config.toml
model = "encoder-decoder audio transcriber"
dataset = "short read English sentences (LibriTTS-R)"
train_examples = 26041
n_mels = 80
hop_length = 160
input = "log_mel"
spec_augment = false
win_length = 400
tokenizer = "char"
vocab_size = 32
encoder_arch = "crnn"
encoder_norm = "batchnorm"
encoder_activation = "gelu"
encoder_depths = [1, 1, 2, 1]
encoder_kernel_size = 3
encoder_stem = "single"
encoder_widths = [96, 112, 144, 176]
encoder_rnn_width = 96
encoder_rnn = "gru"
encoder_bidirectional = true
encoder_rnn_residual = true
encoder_rnn_layers = 6
fusion = "cross_attention"
label_smoothing = 0.1
decoder_width = 256
decoder_layers = 8
decoder_norm = "layernorm"
decoder_norm_position = "res_post"
decoder_activation = "gelu_tanh"
decoder_mlp_ratio = 6
decoder_head_dim = 64
decoder_fused_qkv = false
decoder_bias = "none"
decoder_qk_norm = false
decoder_parallel_block = false
decoder_inner_norm = false
decoder_positions = "rope"
decoder_cross_attention_every = 1
decoder_tie_embeddings = false
optimizer = "adamw"
lr = 0.0015
beta1 = 0.9
beta2 = 0.95
eps = 1e-08
grad_clip = 1.0
ema_decay = 0.99
steps = 700
batch_size = 48
epochs = 1.3
lr_schedule = "cosine"
final_lr_fraction = 0
warmup_steps = 140
weight_decay = 0.1
Rows from block 5 of the text decoder, named by matrix and row number. Rows with one number belong to one neuron. Each number is 50 + 10 x the weight over its row's rms, rounded and kept within 0 to 99. All counts start at 0. After the name is the row's rms in percent of the matrix's.
# fc1: MLP up (decoder.blocks.5.mlp.fc1.weight, 1536x256), inputs 128-255
# fc2: MLP down (decoder.blocks.5.mlp.fc2.weight, 256x1536, transposed), outputs 128-255
fc1.160 138:53 44 42 44 62 63 42 51 41 62 45 47 60 54 54 31 41 44 51 57 39 49 50 56 37 48 63 53 56 47 52 49 57 72 48 61 51 45 35 53 50 64 47 40 41 51 22 78 56 47 45 55 36 44 44 51 51 56 50 55 53 40 63 43 58 44 49 41 56 54 40 22 52 49 63 35 50 28 44 42 40 43 46 49 60 63 60 54 61 65 51 67 41 30 42 49 52 67 60 43 43 46 49 46 40 45 54 55 49 54 59 57 58 63 41 53 51 59 36 51 64 51 53 39 51 42 60 57
fc2.160 130:51 57 52 37 42 52 68 29 57 46 56 64 57 56 45 60 60 56 21 47 33 60 39 57 41 39 66 67 57 60 64 58 60 56 49 49 34 50 56 55 57 49 51 43 51 53 62 52 51 66 53 47 57 55 54 49 44 44 62 61 73 47 56 29 64 56 54 32 47 64 42 29 44 61 50 46 56 42 50 61 57 36 37 46 52 67 54 56 67 54 62 55 39 56 61 48 65 47 30 46 67 60 44 41 24 43 58 43 54 58 51 40 61 57 43 50 64 47 44 34 58 44 56 45 50 67 55 61
fc1.161 118:55 59 52 65 64 35 42 45 45 50 32 32 56 44 41 58 54 33 71 51 48 39 49 51 39 41 46 51 48 63 42 51 58 47 25 52 47 53 53 53 54 67 39 58 60 32 33 49 47 45 34 63 37 56 47 51 41 55 61 54 38 41 54 49 61 51 66 57 56 34 33 48 47 63 46 52 64 50 48 69 73 27 56 54 61 53 67 29 48 46 57 32 53 73 38 46 51 44 53 61 46 44 60 40 45 76 55 43 51 56 36 38 46 48 40 43 48 47 59 55 43 41 48 57 50 49 41 26
fc2.161 111:47 54 53 60 40 27 38 25 52 56 49 64 56 56 53 60 55 39 55 60 54 42 51 47 54 41 45 52 54 54 49 50 39 48 25 38 41 46 58 38 33 62 61 61 46 49 45 54 50 58 50 60 44 39 62 51 44 40 46 55 43 45 68 60 48 54 59 57 66 31 27 51 53 37 29 35 59 54 49 61 37 48 48 60 46 58 45 30 34 32 49 40 57 54 47 47 52 65 41 52 61 60 55 31 60 53 61 49 48 40 49 40 56 36 68 39 48 49 54 59 38 41 35 57 42 47 33 54
fc1.162 097:34 67 61 58 54 41 58 56 65 43 38 41 53 51 61 50 46 49 56 56 43 40 58 65 55 45 64 46 71 44 45 44 33 41 50 55 51 39 66 41 50 58 43 58 61 50 49 50 37 64 59 60 52 51 65 47 32 57 73 44 56 48 54 47 57 57 64 41 50 65 58 61 49 39 50 53 56 53 35 55 66 54 42 52 47 56 47 42 56 54 53 41 55 68 51 45 52 54 39 55 58 37 63 20 43 61 37 54 51 61 60 63 49 49 63 45 47 54 55 50 56 44 43 57 43 29 68 50
fc2.162 096:43 53 55 52 40 48 35 42 60 53 33 47 36 53 33 42 58 57 44 53 55 47 40 49 57 55 68 54 47 36 58 43 41 54 60 47 32 39 46 39 39 50 60 48 46 52 56 59 45 53 55 54 53 39 62 45 37 39 32 57 64 56 32 44 32 72 60 31 54 52 52 52 56 56 40 45 52 38 63 35 51 46 54 45 46 42 38 48 47 54 54 52 54 37 60 51 48 36 41 44 64 57 61 41 64 48 64 69 24 48 39 41 53 49 45 44 50 56 42 52 58 44 50 47 33 47 51 47
fc1.163 086:60 57 58 53 62 55 45 59 47 72 54 68 55 48 45 44 52 46 50 40 57 53 44 52 42 52 40 40 37 37 63 42 59 49 52 46 49 49 37 51 47 46 45 46 38 60 57 46 32 56 33 32 53 35 48 47 60 62 38 55 54 58 58 48 68 55 35 63 51 52 31 57 46 68 43 54 59 50 48 46 59 40 48 71 48 47 52 46 62 54 59 44 49 45 41 48 58 37 49 26 47 28 72 39 41 33 64 54 69 41 62 50 39 67 53 65 53 35 49 31 45 52 64 55 60 67 51 70
fc2.163 084:68 51 64 38 48 56 30 69 29 50 57 40 44 45 45 47 60 42 38 45 55 48 58 57 52 62 50 54 62 56 35 76 39 54 57 51 56 58 58 43 46 58 49 62 45 63 64 48 70 37 58 45 46 44 51 42 72 72 55 48 54 40 61 52 50 48 42 56 32 26 63 43 34 44 49 52 45 57 46 46 73 45 41 29 53 43 48 35 52 43 60 38 51 63 57 47 34 71 50 50 45 39 45 51 40 46 30 48 46 58 54 35 37 51 41 64 34 41 36 50 62 45 33 29 47 52 47 55
fc1.164 083:47 42 57 46 70 33 42 56 57 34 62 37 39 53 54 53 31 47 48 55 34 56 41 54 31 46 37 47 62 53 62 30 39 52 59 45 58 60 46 47 70 60 54 53 66 63 46 52 72 50 43 50 33 67 31 53 41 56 59 49 53 49 56 58 46 26 49 64 59 55 32 57 36 57 64 66 51 47 59 46 42 50 62 46 50 48 57 39 57 40 63 38 50 54 44 74 56 64 48 57 49 43 53 64 38 60 59 51 59 39 44 69 51 46 44 46 43 63 45 46 48 34 79 22 59 44 59 57
fc2.164 080:66 55 45 31 80 44 41 63 49 47 61 49 52 51 46 68 59 48 39 31 59 30 64 54 48 51 36 36 37 55 62 47 33 50 55 51 48 49 54 66 62 44 50 34 57 49 55 69 44 43 50 56 75 58 43 69 57 49 54 43 47 43 34 58 54 50 52 48 47 59 59 43 53 64 52 41 47 48 56 50 46 57 54 60 50 33 47 44 47 61 57 37 54 43 36 51 54 45 52 48 54 50 44 35 53 43 61 64 67 54 52 32 44 78 45 67 38 61 34 61 66 61 52 43 57 43 42 38
fc1.165 104:72 56 59 47 65 65 69 50 44 52 48 49 50 53 61 33 51 49 50 56 46 51 66 58 48 33 58 41 52 50 46 54 42 39 59 58 60 45 48 47 27 59 41 45 78 42 56 49 51 59 42 53 53 63 42 53 52 41 54 58 41 51 57 50 41 41 51 45 60 51 53 39 46 41 55 30 53 53 42 49 55 21 48 40 64 50 58 58 47 67 51 63 41 26 47 36 54 40 61 65 74 57 45 46 68 63 39 43 55 40 50 32 49 52 34 56 59 61 48 57 49 48 57 40 42 48 56 74
fc2.165 103:64 53 53 31 39 53 56 38 57 57 53 53 40 53 34 46 50 52 41 52 53 52 53 50 47 50 74 51 58 53 49 56 64 50 51 54 48 54 46 41 48 49 48 52 51 58 59 44 38 64 43 71 58 37 63 49 77 58 55 57 67 37 46 50 58 38 48 57 52 44 58 35 39 47 54 47 52 35 57 65 63 50 57 51 51 72 31 58 56 45 66 50 43 45 55 49 46 60 33 54 68 44 55 29 38 45 61 54 46 43 57 63 53 62 53 49 63 42 48 54 42 30 51 31 52 49 56 57
fc1.166 094:52 63 59 45 47 39 52 53 38 60 43 58 44 49 60 52 55 43 30 36 46 63 56 56 60 42 59 55 73 48 69 49 57 52 56 50 38 54 56 46 57 43 37 60 44 62 44 59 41 47 50 57 31 69 49 47 60 64 53 44 49 48 61 38 48 52 49 52 42 51 37 30 44 43 55 64 52 49 49 50 34 53 64 29 86 34 59 47 57 58 31 50 41 46 41 52 54 54 56 28 30 45 51 44 68 47 40 41 47 64 64 44 54 73 58 54 51 69 50 41 36 47 51 54 42 65 60 31
fc2.166 087:35 41 58 40 56 37 56 64 56 51 47 46 56 43 49 39 57 67 40 45 40 53 45 54 61 61 49 46 52 60 68 52 43 56 43 50 44 58 49 52 44 53 66 51 54 52 39 45 44 60 44 48 52 36 65 63 55 52 67 45 55 40 52 38 45 48 48 46 44 65 58 37 37 53 50 45 58 33 50 37 59 63 46 34 65 60 41 52 46 41 31 51 40 53 61 52 44 30 46 51 54 45 47 35 56 36 62 61 43 49 40 39 48 70 55 48 56 30 42 57 51 52 33 39 54 43 72 41
fc1.167 127:44 51 55 46 48 60 49 60 54 68 48 43 56 54 41 33 42 60 42 39 49 54 56 53 35 38 63 38 47 57 47 51 60 59 46 44 40 61 50 51 50 58 57 59 51 46 34 60 63 45 45 61 49 35 35 78 64 60 46 43 59 49 58 46 44 46 39 45 47 56 31 32 45 50 72 47 46 39 43 43 50 46 45 31 44 55 59 45 39 57 73 53 63 47 48 53 52 52 57 47 50 61 35 53 58 37 52 55 42 65 65 65 63 44 41 64 50 66 38 30 57 44 61 52 61 46 54 54
fc2.167 124:71 51 39 38 40 50 54 38 69 61 65 64 47 62 52 40 50 63 36 38 35 49 32 57 49 51 51 69 48 62 47 64 45 44 50 29 44 50 44 48 57 45 59 51 58 45 56 52 57 70 44 69 60 49 41 52 40 47 51 52 53 55 54 36 69 43 44 50 50 58 48 34 60 62 60 35 70 44 64 54 56 40 46 30 60 60 67 67 53 63 53 53 43 57 49 43 72 49 46 51 54 62 48 41 52 50 60 41 62 43 43 34 53 68 40 56 58 36 49 29 47 41 53 60 47 62 54 52
fc1.168 096:36 62 55 58 62 36 51 60 42 50 54 36 53 37 69 60 64 27 55 48 56 26 51 57 59 53 35 47 40 62 47 44 45 55 43 47 57 65 39 57 48 66 24 49 46 55 30 49 65 72 42 60 29 57 43 44 56 59 63 60 29 44 41 60 57 52 57 51 56 34 33 60 51 66 50 48 57 56 47 49 57 35 39 65 41 37 56 56 49 42 67 53 65 52 48 47 50 47 63 57 37 56 63 51 62 52 57 45 45 54 42 49 47 45 51 41 39 53 50 51 47 45 39 35 66 52 37 56
fc2.168 098:33 55 53 45 43 61 45 50 44 58 44 59 47 41 55 57 58 46 41 58 44 44 39 50 50 61 56 47 56 60 68 59 61 46 50 31 53 42 55 55 48 59 77 68 56 76 41 40 43 35 56 65 55 44 74 63 42 31 54 59 36 24 53 32 60 49 47 56 54 43 48 54 67 49 48 41 58 68 51 53 66 42 47 53 53 68 44 49 33 30 51 51 47 61 58 39 56 51 38 52 45 56 54 44 57 43 66 43 55 34 53 53 67 53 65 43 42 40 58 51 62 57 40 56 47 33 28 31
fc1.169 077:58 39 41 60 72 52 49 33 40 54 56 56 64 57 60 60 54 37 51 53 42 65 45 37 56 50 67 68 56 48 61 44 32 62 49 43 61 37 63 51 62 36 48 58 32 55 50 60 57 38 35 59 33 56 47 41 46 45 61 57 36 58 60 48 36 48 57 50 63 50 45 45 28 51 47 36 60 53 54 47 43 53 44 61 50 56 51 42 45 38 50 62 48 61 49 60 50 43 48 32 32 33 62 41 48 46 54 40 61 65 42 50 56 56 56 30 69 55 53 40 41 64 44 43 41 27 54 61
fc2.169 086:61 36 35 52 48 62 51 43 49 54 61 54 49 44 60 45 59 47 60 65 56 59 54 30 58 48 43 65 52 55 36 53 67 43 61 59 45 51 59 57 56 27 45 36 56 55 56 53 49 47 50 53 50 44 45 52 58 38 70 39 55 50 67 44 55 35 64 52 41 56 48 56 35 51 60 61 50 50 63 53 43 51 55 46 45 64 53 41 65 47 58 64 56 53 65 44 48 69 48 31 46 51 60 63 55 68 37 55 42 53 41 48 64 59 40 42 30 53 36 43 46 50 33 41 74 57 34 50
fc1.170 098:52 59 48 51 61 28 64 68 50 71 45 63 40 70 57 53 53 67 47 37 47 47 67 50 40 55 43 37 57 39 44 50 30 45 41 34 47 49 46 51 45 69 42 46 46 48 63 56 35 65 49 34 55 49 63 34 41 39 46 44 32 47 64 50 48 62 62 48 58 40 38 70 58 44 49 56 56 65 61 51 53 43 40 53 44 35 58 48 53 39 38 44 38 56 63 56 54 58 47 41 48 51 61 47 49 36 53 52 29 30 48 54 45 45 49 32 35 52 60 55 47 51 36 61 45 44 55 46
fc2.170 105:53 44 54 34 26 55 42 54 61 49 38 50 66 52 37 44 64 68 39 47 40 50 47 41 55 77 51 46 35 37 47 61 42 46 55 54 44 24 50 36 53 65 64 50 48 46 51 52 51 63 41 56 39 37 93 49 49 36 42 45 44 50 51 68 37 40 53 50 32 59 58 57 48 52 41 47 53 38 53 53 67 57 61 57 51 34 37 66 36 50 43 51 49 49 47 40 57 35 48 67 44 51 50 39 58 63 57 67 30 41 46 33 59 48 50 46 39 37 47 56 46 53 33 48 50 46 53 61
fc1.171 094:53 48 68 47 60 33 40 54 62 62 43 42 47 58 45 69 47 64 51 37 58 57 60 46 52 56 54 60 40 50 44 46 46 42 47 52 41 47 48 46 52 50 49 39 67 42 45 50 56 60 44 57 45 42 53 49 52 58 51 39 53 64 37 62 47 44 39 62 37 41 59 43 46 51 56 46 22 65 18 54 46 74 41 30 42 38 31 67 43 38 49 52 54 49 52 37 55 38 57 48 50 33 47 51 63 54 40 50 49 40 62 66 48 41 37 40 66 81 47 36 53 73 60 42 75 34 49 68
fc2.171 098:35 53 56 48 33 62 45 57 54 44 53 47 56 55 47 42 49 44 52 56 44 66 38 36 55 56 43 63 57 32 45 61 57 39 50 41 34 50 40 28 51 41 61 56 38 64 41 55 45 43 50 58 69 42 59 52 53 44 78 54 59 45 48 48 67 66 58 37 48 44 52 59 45 33 64 64 58 31 52 52 48 54 52 50 57 64 50 52 51 38 67 57 41 62 50 33 39 59 36 51 69 58 56 53 63 35 52 71 39 59 46 48 46 45 57 46 52 51 47 70 47 41 41 47 60 23 64 50
fc1.172 107:59 65 46 49 63 44 37 50 52 58 42 59 46 53 46 58 46 48 38 55 40 57 47 35 42 52 56 59 59 52 42 46 30 51 37 45 33 37 48 37 54 65 62 50 43 36 44 43 49 51 37 42 47 33 47 64 42 57 60 39 50 63 44 61 51 47 51 72 56 60 45 42 41 46 56 69 35 71 57 54 39 53 52 45 65 42 42 57 49 37 44 48 36 52 53 42 53 58 38 45 39 50 53 33 48 58 30 55 40 60 62 47 40 50 56 69 62 54 50 49 33 77 53 37 44 44 44 34
fc2.172 109:46 55 51 65 45 37 63 59 64 53 39 56 53 52 61 58 59 46 54 66 65 52 67 44 44 54 53 64 54 50 48 31 41 39 31 29 46 54 53 51 37 53 51 54 56 53 28 44 42 75 52 53 66 56 67 58 38 32 41 48 45 44 56 62 48 54 41 44 50 53 51 47 41 33 55 41 55 39 83 33 61 58 63 50 41 43 25 45 63 46 75 43 50 59 52 48 53 54 61 48 71 56 44 49 42 61 52 42 44 52 51 41 54 32 52 40 49 55 62 47 52 63 53 49 61 29 41 37
fc1.173 116:54 45 57 54 41 62 48 52 51 69 48 52 64 50 54 38 52 52 49 50 52 42 33 66 39 42 56 51 56 59 38 49 45 34 57 38 54 48 52 46 45 51 44 66 49 45 53 35 49 53 24 44 58 46 38 55 62 45 63 53 71 48 47 39 67 49 71 30 54 80 72 38 39 54 64 38 59 42 69 37 73 46 39 57 47 50 41 57 57 57 57 71 55 37 37 40 68 41 51 65 57 48 25 55 27 53 55 59 50 56 42 45 68 48 51 41 48 58 66 39 51 38 45 40 47 57 46 55
fc2.173 116:51 62 36 43 44 64 48 64 64 41 60 44 44 60 42 48 44 61 34 65 42 58 41 54 48 51 51 56 58 59 50 55 61 50 61 45 49 46 54 42 53 41 50 30 40 66 44 47 63 62 44 50 54 51 30 39 65 48 48 48 66 59 43 47 55 55 47 41 46 58 50 38 54 59 55 55 37 50 52 50 45 58 35 42 48 56 41 50 57 78 45 58 41 50 50 73 66 67 41 59 42 50 36 56 29 45 53 56 42 65 57 49 62 70 41 55 47 43 28 38 59 40 62 26 36 60 67 51
fc1.174 109:58 66 35 44 63 37 26 37 53 67 39 47 48 64 55 52 51 42 56 72 52 29 39 46 57 30 40 47 48 54 54 50 46 40 36 63 57 49 52 56 53 56 46 56 51 57 32 42 67 65 57 36 43 48 40 62 43 58 47 55 44 55 57 49 51 50 73 50 30 44 13 54 72 54 39 43 67 38 41 64 60 41 34 56 50 50 47 41 49 41 52 52 72 54 56 57 48 44 30 57 53 33 52 52 46 77 48 37 58 56 44 61 30 47 39 30 41 32 60 48 47 43 56 58 58 51 44 42
fc2.174 109:40 38 60 49 53 33 36 54 41 50 33 46 64 34 51 48 51 46 70 53 59 51 26 42 57 43 48 60 62 39 53 53 42 43 49 24 39 45 62 50 55 54 51 55 49 46 42 37 56 49 50 61 42 52 76 38 34 28 47 41 46 57 59 57 38 65 76 42 50 40 49 52 75 49 38 55 63 53 52 33 51 34 51 48 60 52 47 38 37 47 63 50 53 60 44 59 47 44 55 55 55 57 54 40 59 45 49 50 47 40 49 47 39 55 65 32 51 52 54 71 61 50 49 47 51 37 32 35
fc1.175 086:45 57 45 68 50 49 36 67 46 49 58 49 45 48 47 61 41 46 55 50 59 53 57 45 60 38 49 51 42 42 51 56 51 58 45 42 41 63 47 57 64 53 45 49 48 62 39 62 36 38 46 71 36 60 57 60 29 74 45 35 51 39 42 36 63 54 51 53 59 31 34 39 40 44 49 54 16 49 51 46 51 60 65 47 49 56 54 40 40 41 53 31 48 54 29 49 33 54 47 37 22 54 49 73 77 62 64 59 39 46 64 58 48 69 44 51 71 27 63 42 53 59 75 51 54 50 52 62
fc2.175 086:51 59 51 58 37 30 43 58 70 35 43 31 40 65 59 72 45 43 62 53 34 57 46 38 40 59 57 44 56 56 57 55 49 54 44 29 55 51 53 57 53 31 50 57 39 63 35 38 62 56 53 39 62 23 67 52 49 64 57 49 33 38 30 51 77 47 37 55 59 39 45 32 51 59 54 56 51 56 29 42 69 41 57 51 42 47 57 42 67 35 40 57 60 58 34 54 58 59 41 50 45 46 51 51 59 55 45 54 37 25 43 39 50 52 46 37 66 58 51 60 44 40 43 67 43 52 52 50
fc1.176 104:52 82 43 56 41 63 44 43 61 68 45 62 50 35 46 42 62 51 56 46 58 44 59 67 30 38 60 57 48 49 33 50 53 61 50 52 51 53 48 55 45 61 44 50 57 51 57 48 40 46 52 29 39 46 60 64 56 45 50 68 65 67 56 62 62 48 62 52 51 19 43 50 37 51 45 41 67 48 65 51 36 43 40 46 66 50 51 48 62 42 61 63 40 44 33 39 63 39 45 65 50 56 52 42 59 43 55 60 60 52 53 37 62 57 41 60 56 58 53 52 48 51 42 31 32 60 56 55
fc2.176 100:33 50 62 41 53 45 46 33 72 51 38 55 53 64 40 50 47 54 58 61 46 62 62 54 44 69 42 67 40 37 44 51 59 34 46 48 36 43 44 53 45 72 39 44 50 53 72 48 51 62 50 56 41 73 61 50 55 53 26 55 55 55 56 47 57 49 45 61 49 67 58 57 26 43 57 56 45 22 36 58 59 60 47 48 52 69 44 59 45 50 52 52 50 38 36 27 44 51 54 72 43 51 59 64 51 51 43 66 62 39 60 56 47 44 45 46 70 54 44 40 41 50 50 40 34 30 67 45
fc1.177 114:41 57 61 46 44 34 56 43 67 47 50 53 42 33 50 39 45 46 45 36 54 64 54 42 42 48 52 76 45 49 41 50 41 55 56 47 42 48 54 64 54 35 62 53 48 67 44 43 44 52 58 37 44 54 50 46 46 53 40 35 46 63 63 65 45 63 32 57 57 60 46 64 32 45 67 47 36 52 67 45 54 47 29 33 59 35 30 36 50 40 55 34 45 54 51 44 42 53 39 48 56 47 58 49 53 44 62 49 32 39 65 58 55 41 53 64 77 51 43 35 44 51 55 48 54 46 46 36
fc2.177 109:40 74 38 66 42 48 47 54 57 42 54 49 60 42 67 38 50 53 36 45 27 54 45 55 51 37 68 44 46 54 60 41 42 43 52 37 40 49 51 50 50 59 66 58 50 66 42 49 48 58 45 61 67 39 51 54 42 49 61 51 45 30 62 46 51 59 46 29 48 49 54 61 44 70 49 57 49 52 57 55 69 33 64 59 50 56 58 47 38 43 63 52 41 65 62 38 49 55 46 30 55 46 36 36 42 40 49 39 41 69 51 28 60 46 47 25 46 38 62 67 51 38 32 38 47 45 54 50
fc1.178 101:63 52 34 47 59 38 49 47 56 34 61 56 30 62 50 79 51 39 47 57 62 61 41 33 54 42 53 61 53 60 69 62 52 51 62 52 51 47 37 44 36 46 34 38 46 49 44 56 42 47 66 60 37 55 42 52 49 50 67 31 40 48 32 60 43 39 34 59 36 50 47 44 61 57 57 46 46 61 48 53 33 64 42 49 55 51 66 54 74 43 33 46 58 63 50 49 47 26 45 60 55 63 68 42 63 49 59 51 55 52 41 42 40 57 77 43 38 62 46 44 50 59 68 55 46 53 60 41
fc2.178 096:58 41 45 50 57 53 41 49 54 62 36 51 57 44 50 51 62 59 56 52 68 55 57 53 53 44 41 58 59 43 57 33 51 58 74 61 49 62 53 45 46 58 49 40 41 54 32 56 53 66 53 35 61 39 37 50 46 17 37 65 43 53 51 49 50 42 38 69 51 42 42 42 55 23 47 49 63 47 48 48 52 43 62 38 40 51 61 61 43 47 45 55 45 54 53 57 62 50 83 46 37 78 38 50 53 60 45 60 39 59 58 56 44 47 59 52 45 56 50 49 46 48 43 75 49 51 46 46
fc1.179 100:49 67 49 70 59 45 33 60 52 62 44 55 61 49 65 43 55 46 50 32 51 40 56 68 63 46 50 64 50 53 59 52 47 46 40 21 45 44 62 58 45 65 40 42 36 41 41 62 34 40 36 37 44 49 58 64 48 50 69 48 40 60 50 66 57 58 54 33 71 60 45 58 56 50 42 61 63 44 50 65 48 48 38 68 47 56 60 39 52 25 57 32 43 50 55 39 54 54 50 56 43 49 47 34 53 43 64 47 57 40 58 42 45 46 63 49 29 55 33 40 40 46 43 38 64 56 39 50
fc2.179 101:39 49 43 50 32 45 51 45 54 61 52 39 51 45 38 62 60 56 52 42 63 66 24 50 54 66 43 46 61 53 53 61 55 49 53 42 39 56 59 57 52 52 46 55 36 46 50 50 61 45 55 64 53 55 74 58 46 34 45 47 43 28 51 44 52 44 55 40 45 42 42 62 51 45 37 51 77 56 60 42 49 59 66 68 46 52 53 64 45 23 37 44 56 60 55 45 35 46 32 57 49 46 58 53 53 49 56 53 21 46 37 66 52 48 73 50 34 36 60 43 54 33 52 59 70 58 31 49
fc1.180 092:57 51 35 62 57 54 31 42 50 49 52 57 60 52 56 48 47 35 62 47 45 45 65 52 30 44 51 49 48 55 54 41 39 36 54 36 40 65 51 56 68 70 64 46 70 67 44 55 56 29 51 42 41 42 42 35 61 51 52 31 48 43 53 58 55 38 43 53 43 29 51 48 41 52 65 50 44 43 64 56 47 50 42 45 54 56 41 39 54 46 53 31 38 46 38 39 53 66 46 38 38 42 38 59 51 39 43 35 65 39 64 44 39 53 71 43 40 46 58 47 40 49 64 67 47 42 43 52
fc2.180 091:50 47 41 51 51 50 30 62 45 41 37 50 40 62 54 44 40 63 61 48 51 63 63 34 49 55 64 37 42 28 40 64 53 46 64 46 50 46 42 49 55 43 45 47 49 45 37 56 51 47 69 40 50 68 56 53 61 62 43 41 41 60 45 56 52 66 53 58 49 60 48 40 48 51 48 73 35 56 45 55 46 53 54 55 39 49 70 53 63 54 43 63 48 41 49 33 40 50 41 65 49 54 58 49 49 42 41 54 36 64 45 37 44 36 36 52 61 60 35 62 36 53 64 57 31 54 58 38
fc1.181 098:35 56 58 38 40 40 72 59 67 56 33 60 50 42 52 60 48 43 43 51 50 50 33 40 64 45 55 55 40 49 53 41 40 48 55 45 38 37 47 54 62 55 58 40 43 58 50 43 46 55 53 68 37 54 46 52 38 42 55 58 49 68 29 48 32 45 41 59 47 35 52 47 46 54 51 65 67 60 48 48 60 49 63 63 51 46 53 56 51 52 50 46 53 59 51 44 71 49 24 47 58 48 56 46 64 51 44 60 45 62 30 48 58 42 45 29 55 42 52 64 38 66 42 52 46 41 22 41
fc2.181 097:29 38 44 39 13 55 51 53 38 56 38 43 52 61 37 56 69 51 48 45 48 56 40 52 53 68 48 30 50 40 59 64 46 39 45 22 45 55 48 48 43 46 60 62 52 39 42 41 56 67 62 55 56 40 78 42 55 45 35 57 60 41 51 64 43 55 53 48 45 55 58 59 45 47 41 52 65 45 53 26 59 47 55 48 58 48 47 42 34 51 46 50 60 46 52 24 37 54 48 58 51 55 67 50 31 34 61 54 38 63 54 38 47 53 66 50 32 60 48 34 50 58 53 56 37 45 50 38
fc1.182 105:36 37 49 75 61 68 56 49 49 53 58 51 34 60 64 51 39 52 53 57 26 47 48 37 52 40 48 48 38 60 67 44 38 54 34 46 65 48 53 60 58 60 52 61 51 63 55 55 58 40 70 59 52 62 56 49 55 57 28 36 33 58 52 65 46 50 59 77 63 63 48 49 32 47 46 56 32 66 55 31 52 44 40 52 49 48 39 32 58 60 47 39 53 66 44 47 48 68 55 46 50 35 54 65 37 57 42 56 58 67 43 68 51 49 43 64 56 51 56 44 51 42 58 64 59 45 55 57
fc2.182 108:69 49 43 50 41 61 63 55 50 62 44 50 51 55 61 34 53 37 41 57 53 61 29 47 51 48 61 38 57 23 50 49 55 39 48 58 55 36 53 65 29 47 74 58 47 55 50 73 33 59 62 40 50 41 49 41 48 55 48 44 42 36 33 42 45 56 58 53 58 46 71 51 46 49 58 67 48 54 42 41 56 45 50 39 45 51 37 52 36 51 44 56 50 45 41 67 64 56 36 62 47 60 36 55 45 53 62 48 32 51 69 54 51 34 32 39 62 54 40 52 61 58 62 62 45 53 41 54
fc1.183 119:46 38 65 54 42 68 58 49 57 61 76 52 62 60 59 59 50 51 40 47 62 55 69 53 43 47 62 44 40 58 46 40 52 46 58 46 34 63 49 55 51 52 58 44 41 55 33 43 62 41 47 61 45 57 42 38 46 60 33 51 72 40 70 49 50 54 60 40 42 34 51 46 53 44 43 45 46 44 52 35 57 54 31 63 54 56 52 40 47 49 63 68 61 44 60 91 50 59 53 42 24 44 53 54 56 36 39 56 44 58 60 67 51 59 46 61 37 50 41 61 58 48 47 44 63 38 54 60
fc2.183 125:58 68 40 43 46 52 61 41 54 49 57 51 42 57 43 66 52 54 37 56 50 40 51 43 50 55 48 59 54 52 55 47 42 59 60 40 30 62 42 37 57 53 60 31 57 55 40 42 32 66 43 72 65 57 53 57 46 52 57 53 54 49 55 37 61 40 54 46 43 31 51 57 68 51 59 54 61 40 45 48 49 31 44 52 59 51 52 43 53 59 60 47 44 74 33 65 57 47 38 33 40 70 50 46 41 48 49 53 61 52 67 51 59 54 49 54 49 57 49 52 58 46 49 61 54 53 47 56
fc1.184 082:46 58 53 52 58 47 46 71 40 59 62 39 27 42 52 59 62 50 46 41 47 41 38 40 38 47 38 60 45 56 53 41 57 50 56 47 41 53 78 47 61 68 58 38 56 54 54 45 33 45 41 44 58 62 48 64 55 54 36 50 56 63 55 61 63 37 50 48 46 41 44 59 55 54 38 40 46 50 56 53 55 50 47 53 51 43 53 44 62 37 47 39 59 37 45 48 61 40 32 45 61 38 51 46 48 54 44 47 52 56 50 53 55 59 53 57 54 35 64 29 41 36 69 51 41 51 36 63
fc2.184 095:59 49 52 35 54 60 45 51 60 35 47 47 60 33 38 48 46 57 59 47 56 30 41 52 34 60 56 53 53 47 48 51 60 61 52 60 45 69 57 37 57 54 45 45 65 41 69 39 55 38 55 47 52 42 50 36 34 46 37 51 51 52 39 36 38 41 52 63 50 43 59 56 59 48 54 44 44 46 27 58 28 47 47 44 45 50 46 40 50 65 56 55 49 48 53 39 54 73 76 54 65 57 50 53 58 56 36 60 50 52 45 52 58 44 53 51 51 53 47 39 56 38 52 62 56 57 38 44
fc1.185 085:68 48 40 59 47 54 54 72 64 51 59 36 61 48 60 49 50 52 61 32 54 59 50 56 37 43 48 51 50 57 49 29 38 48 55 47 49 52 39 37 57 40 52 50 63 55 42 51 59 59 56 56 65 48 58 47 53 49 52 35 37 43 66 76 42 40 48 53 33 61 62 48 47 52 66 51 41 51 71 48 56 42 55 48 41 57 52 43 47 34 51 50 41 39 21 43 38 55 42 48 57 45 51 46 41 60 49 41 53 68 52 47 61 50 58 30 39 45 40 48 36 42 56 46 34 52 40 47
fc2.185 080:45 67 53 42 46 48 54 49 37 45 43 51 32 51 57 49 48 40 50 69 54 53 63 43 43 41 56 36 48 39 68 50 66 44 63 61 53 56 62 47 40 54 47 67 47 55 43 61 47 50 58 46 55 50 30 65 37 53 31 65 52 51 44 51 68 40 49 43 44 53 47 48 68 61 58 14 59 63 66 51 48 46 44 45 61 52 56 45 71 39 50 62 46 52 43 51 33 53 48 50 60 55 44 56 51 65 58 42 52 57 80 74 34 53 62 27 53 46 48 40 50 60 49 51 49 38 59 49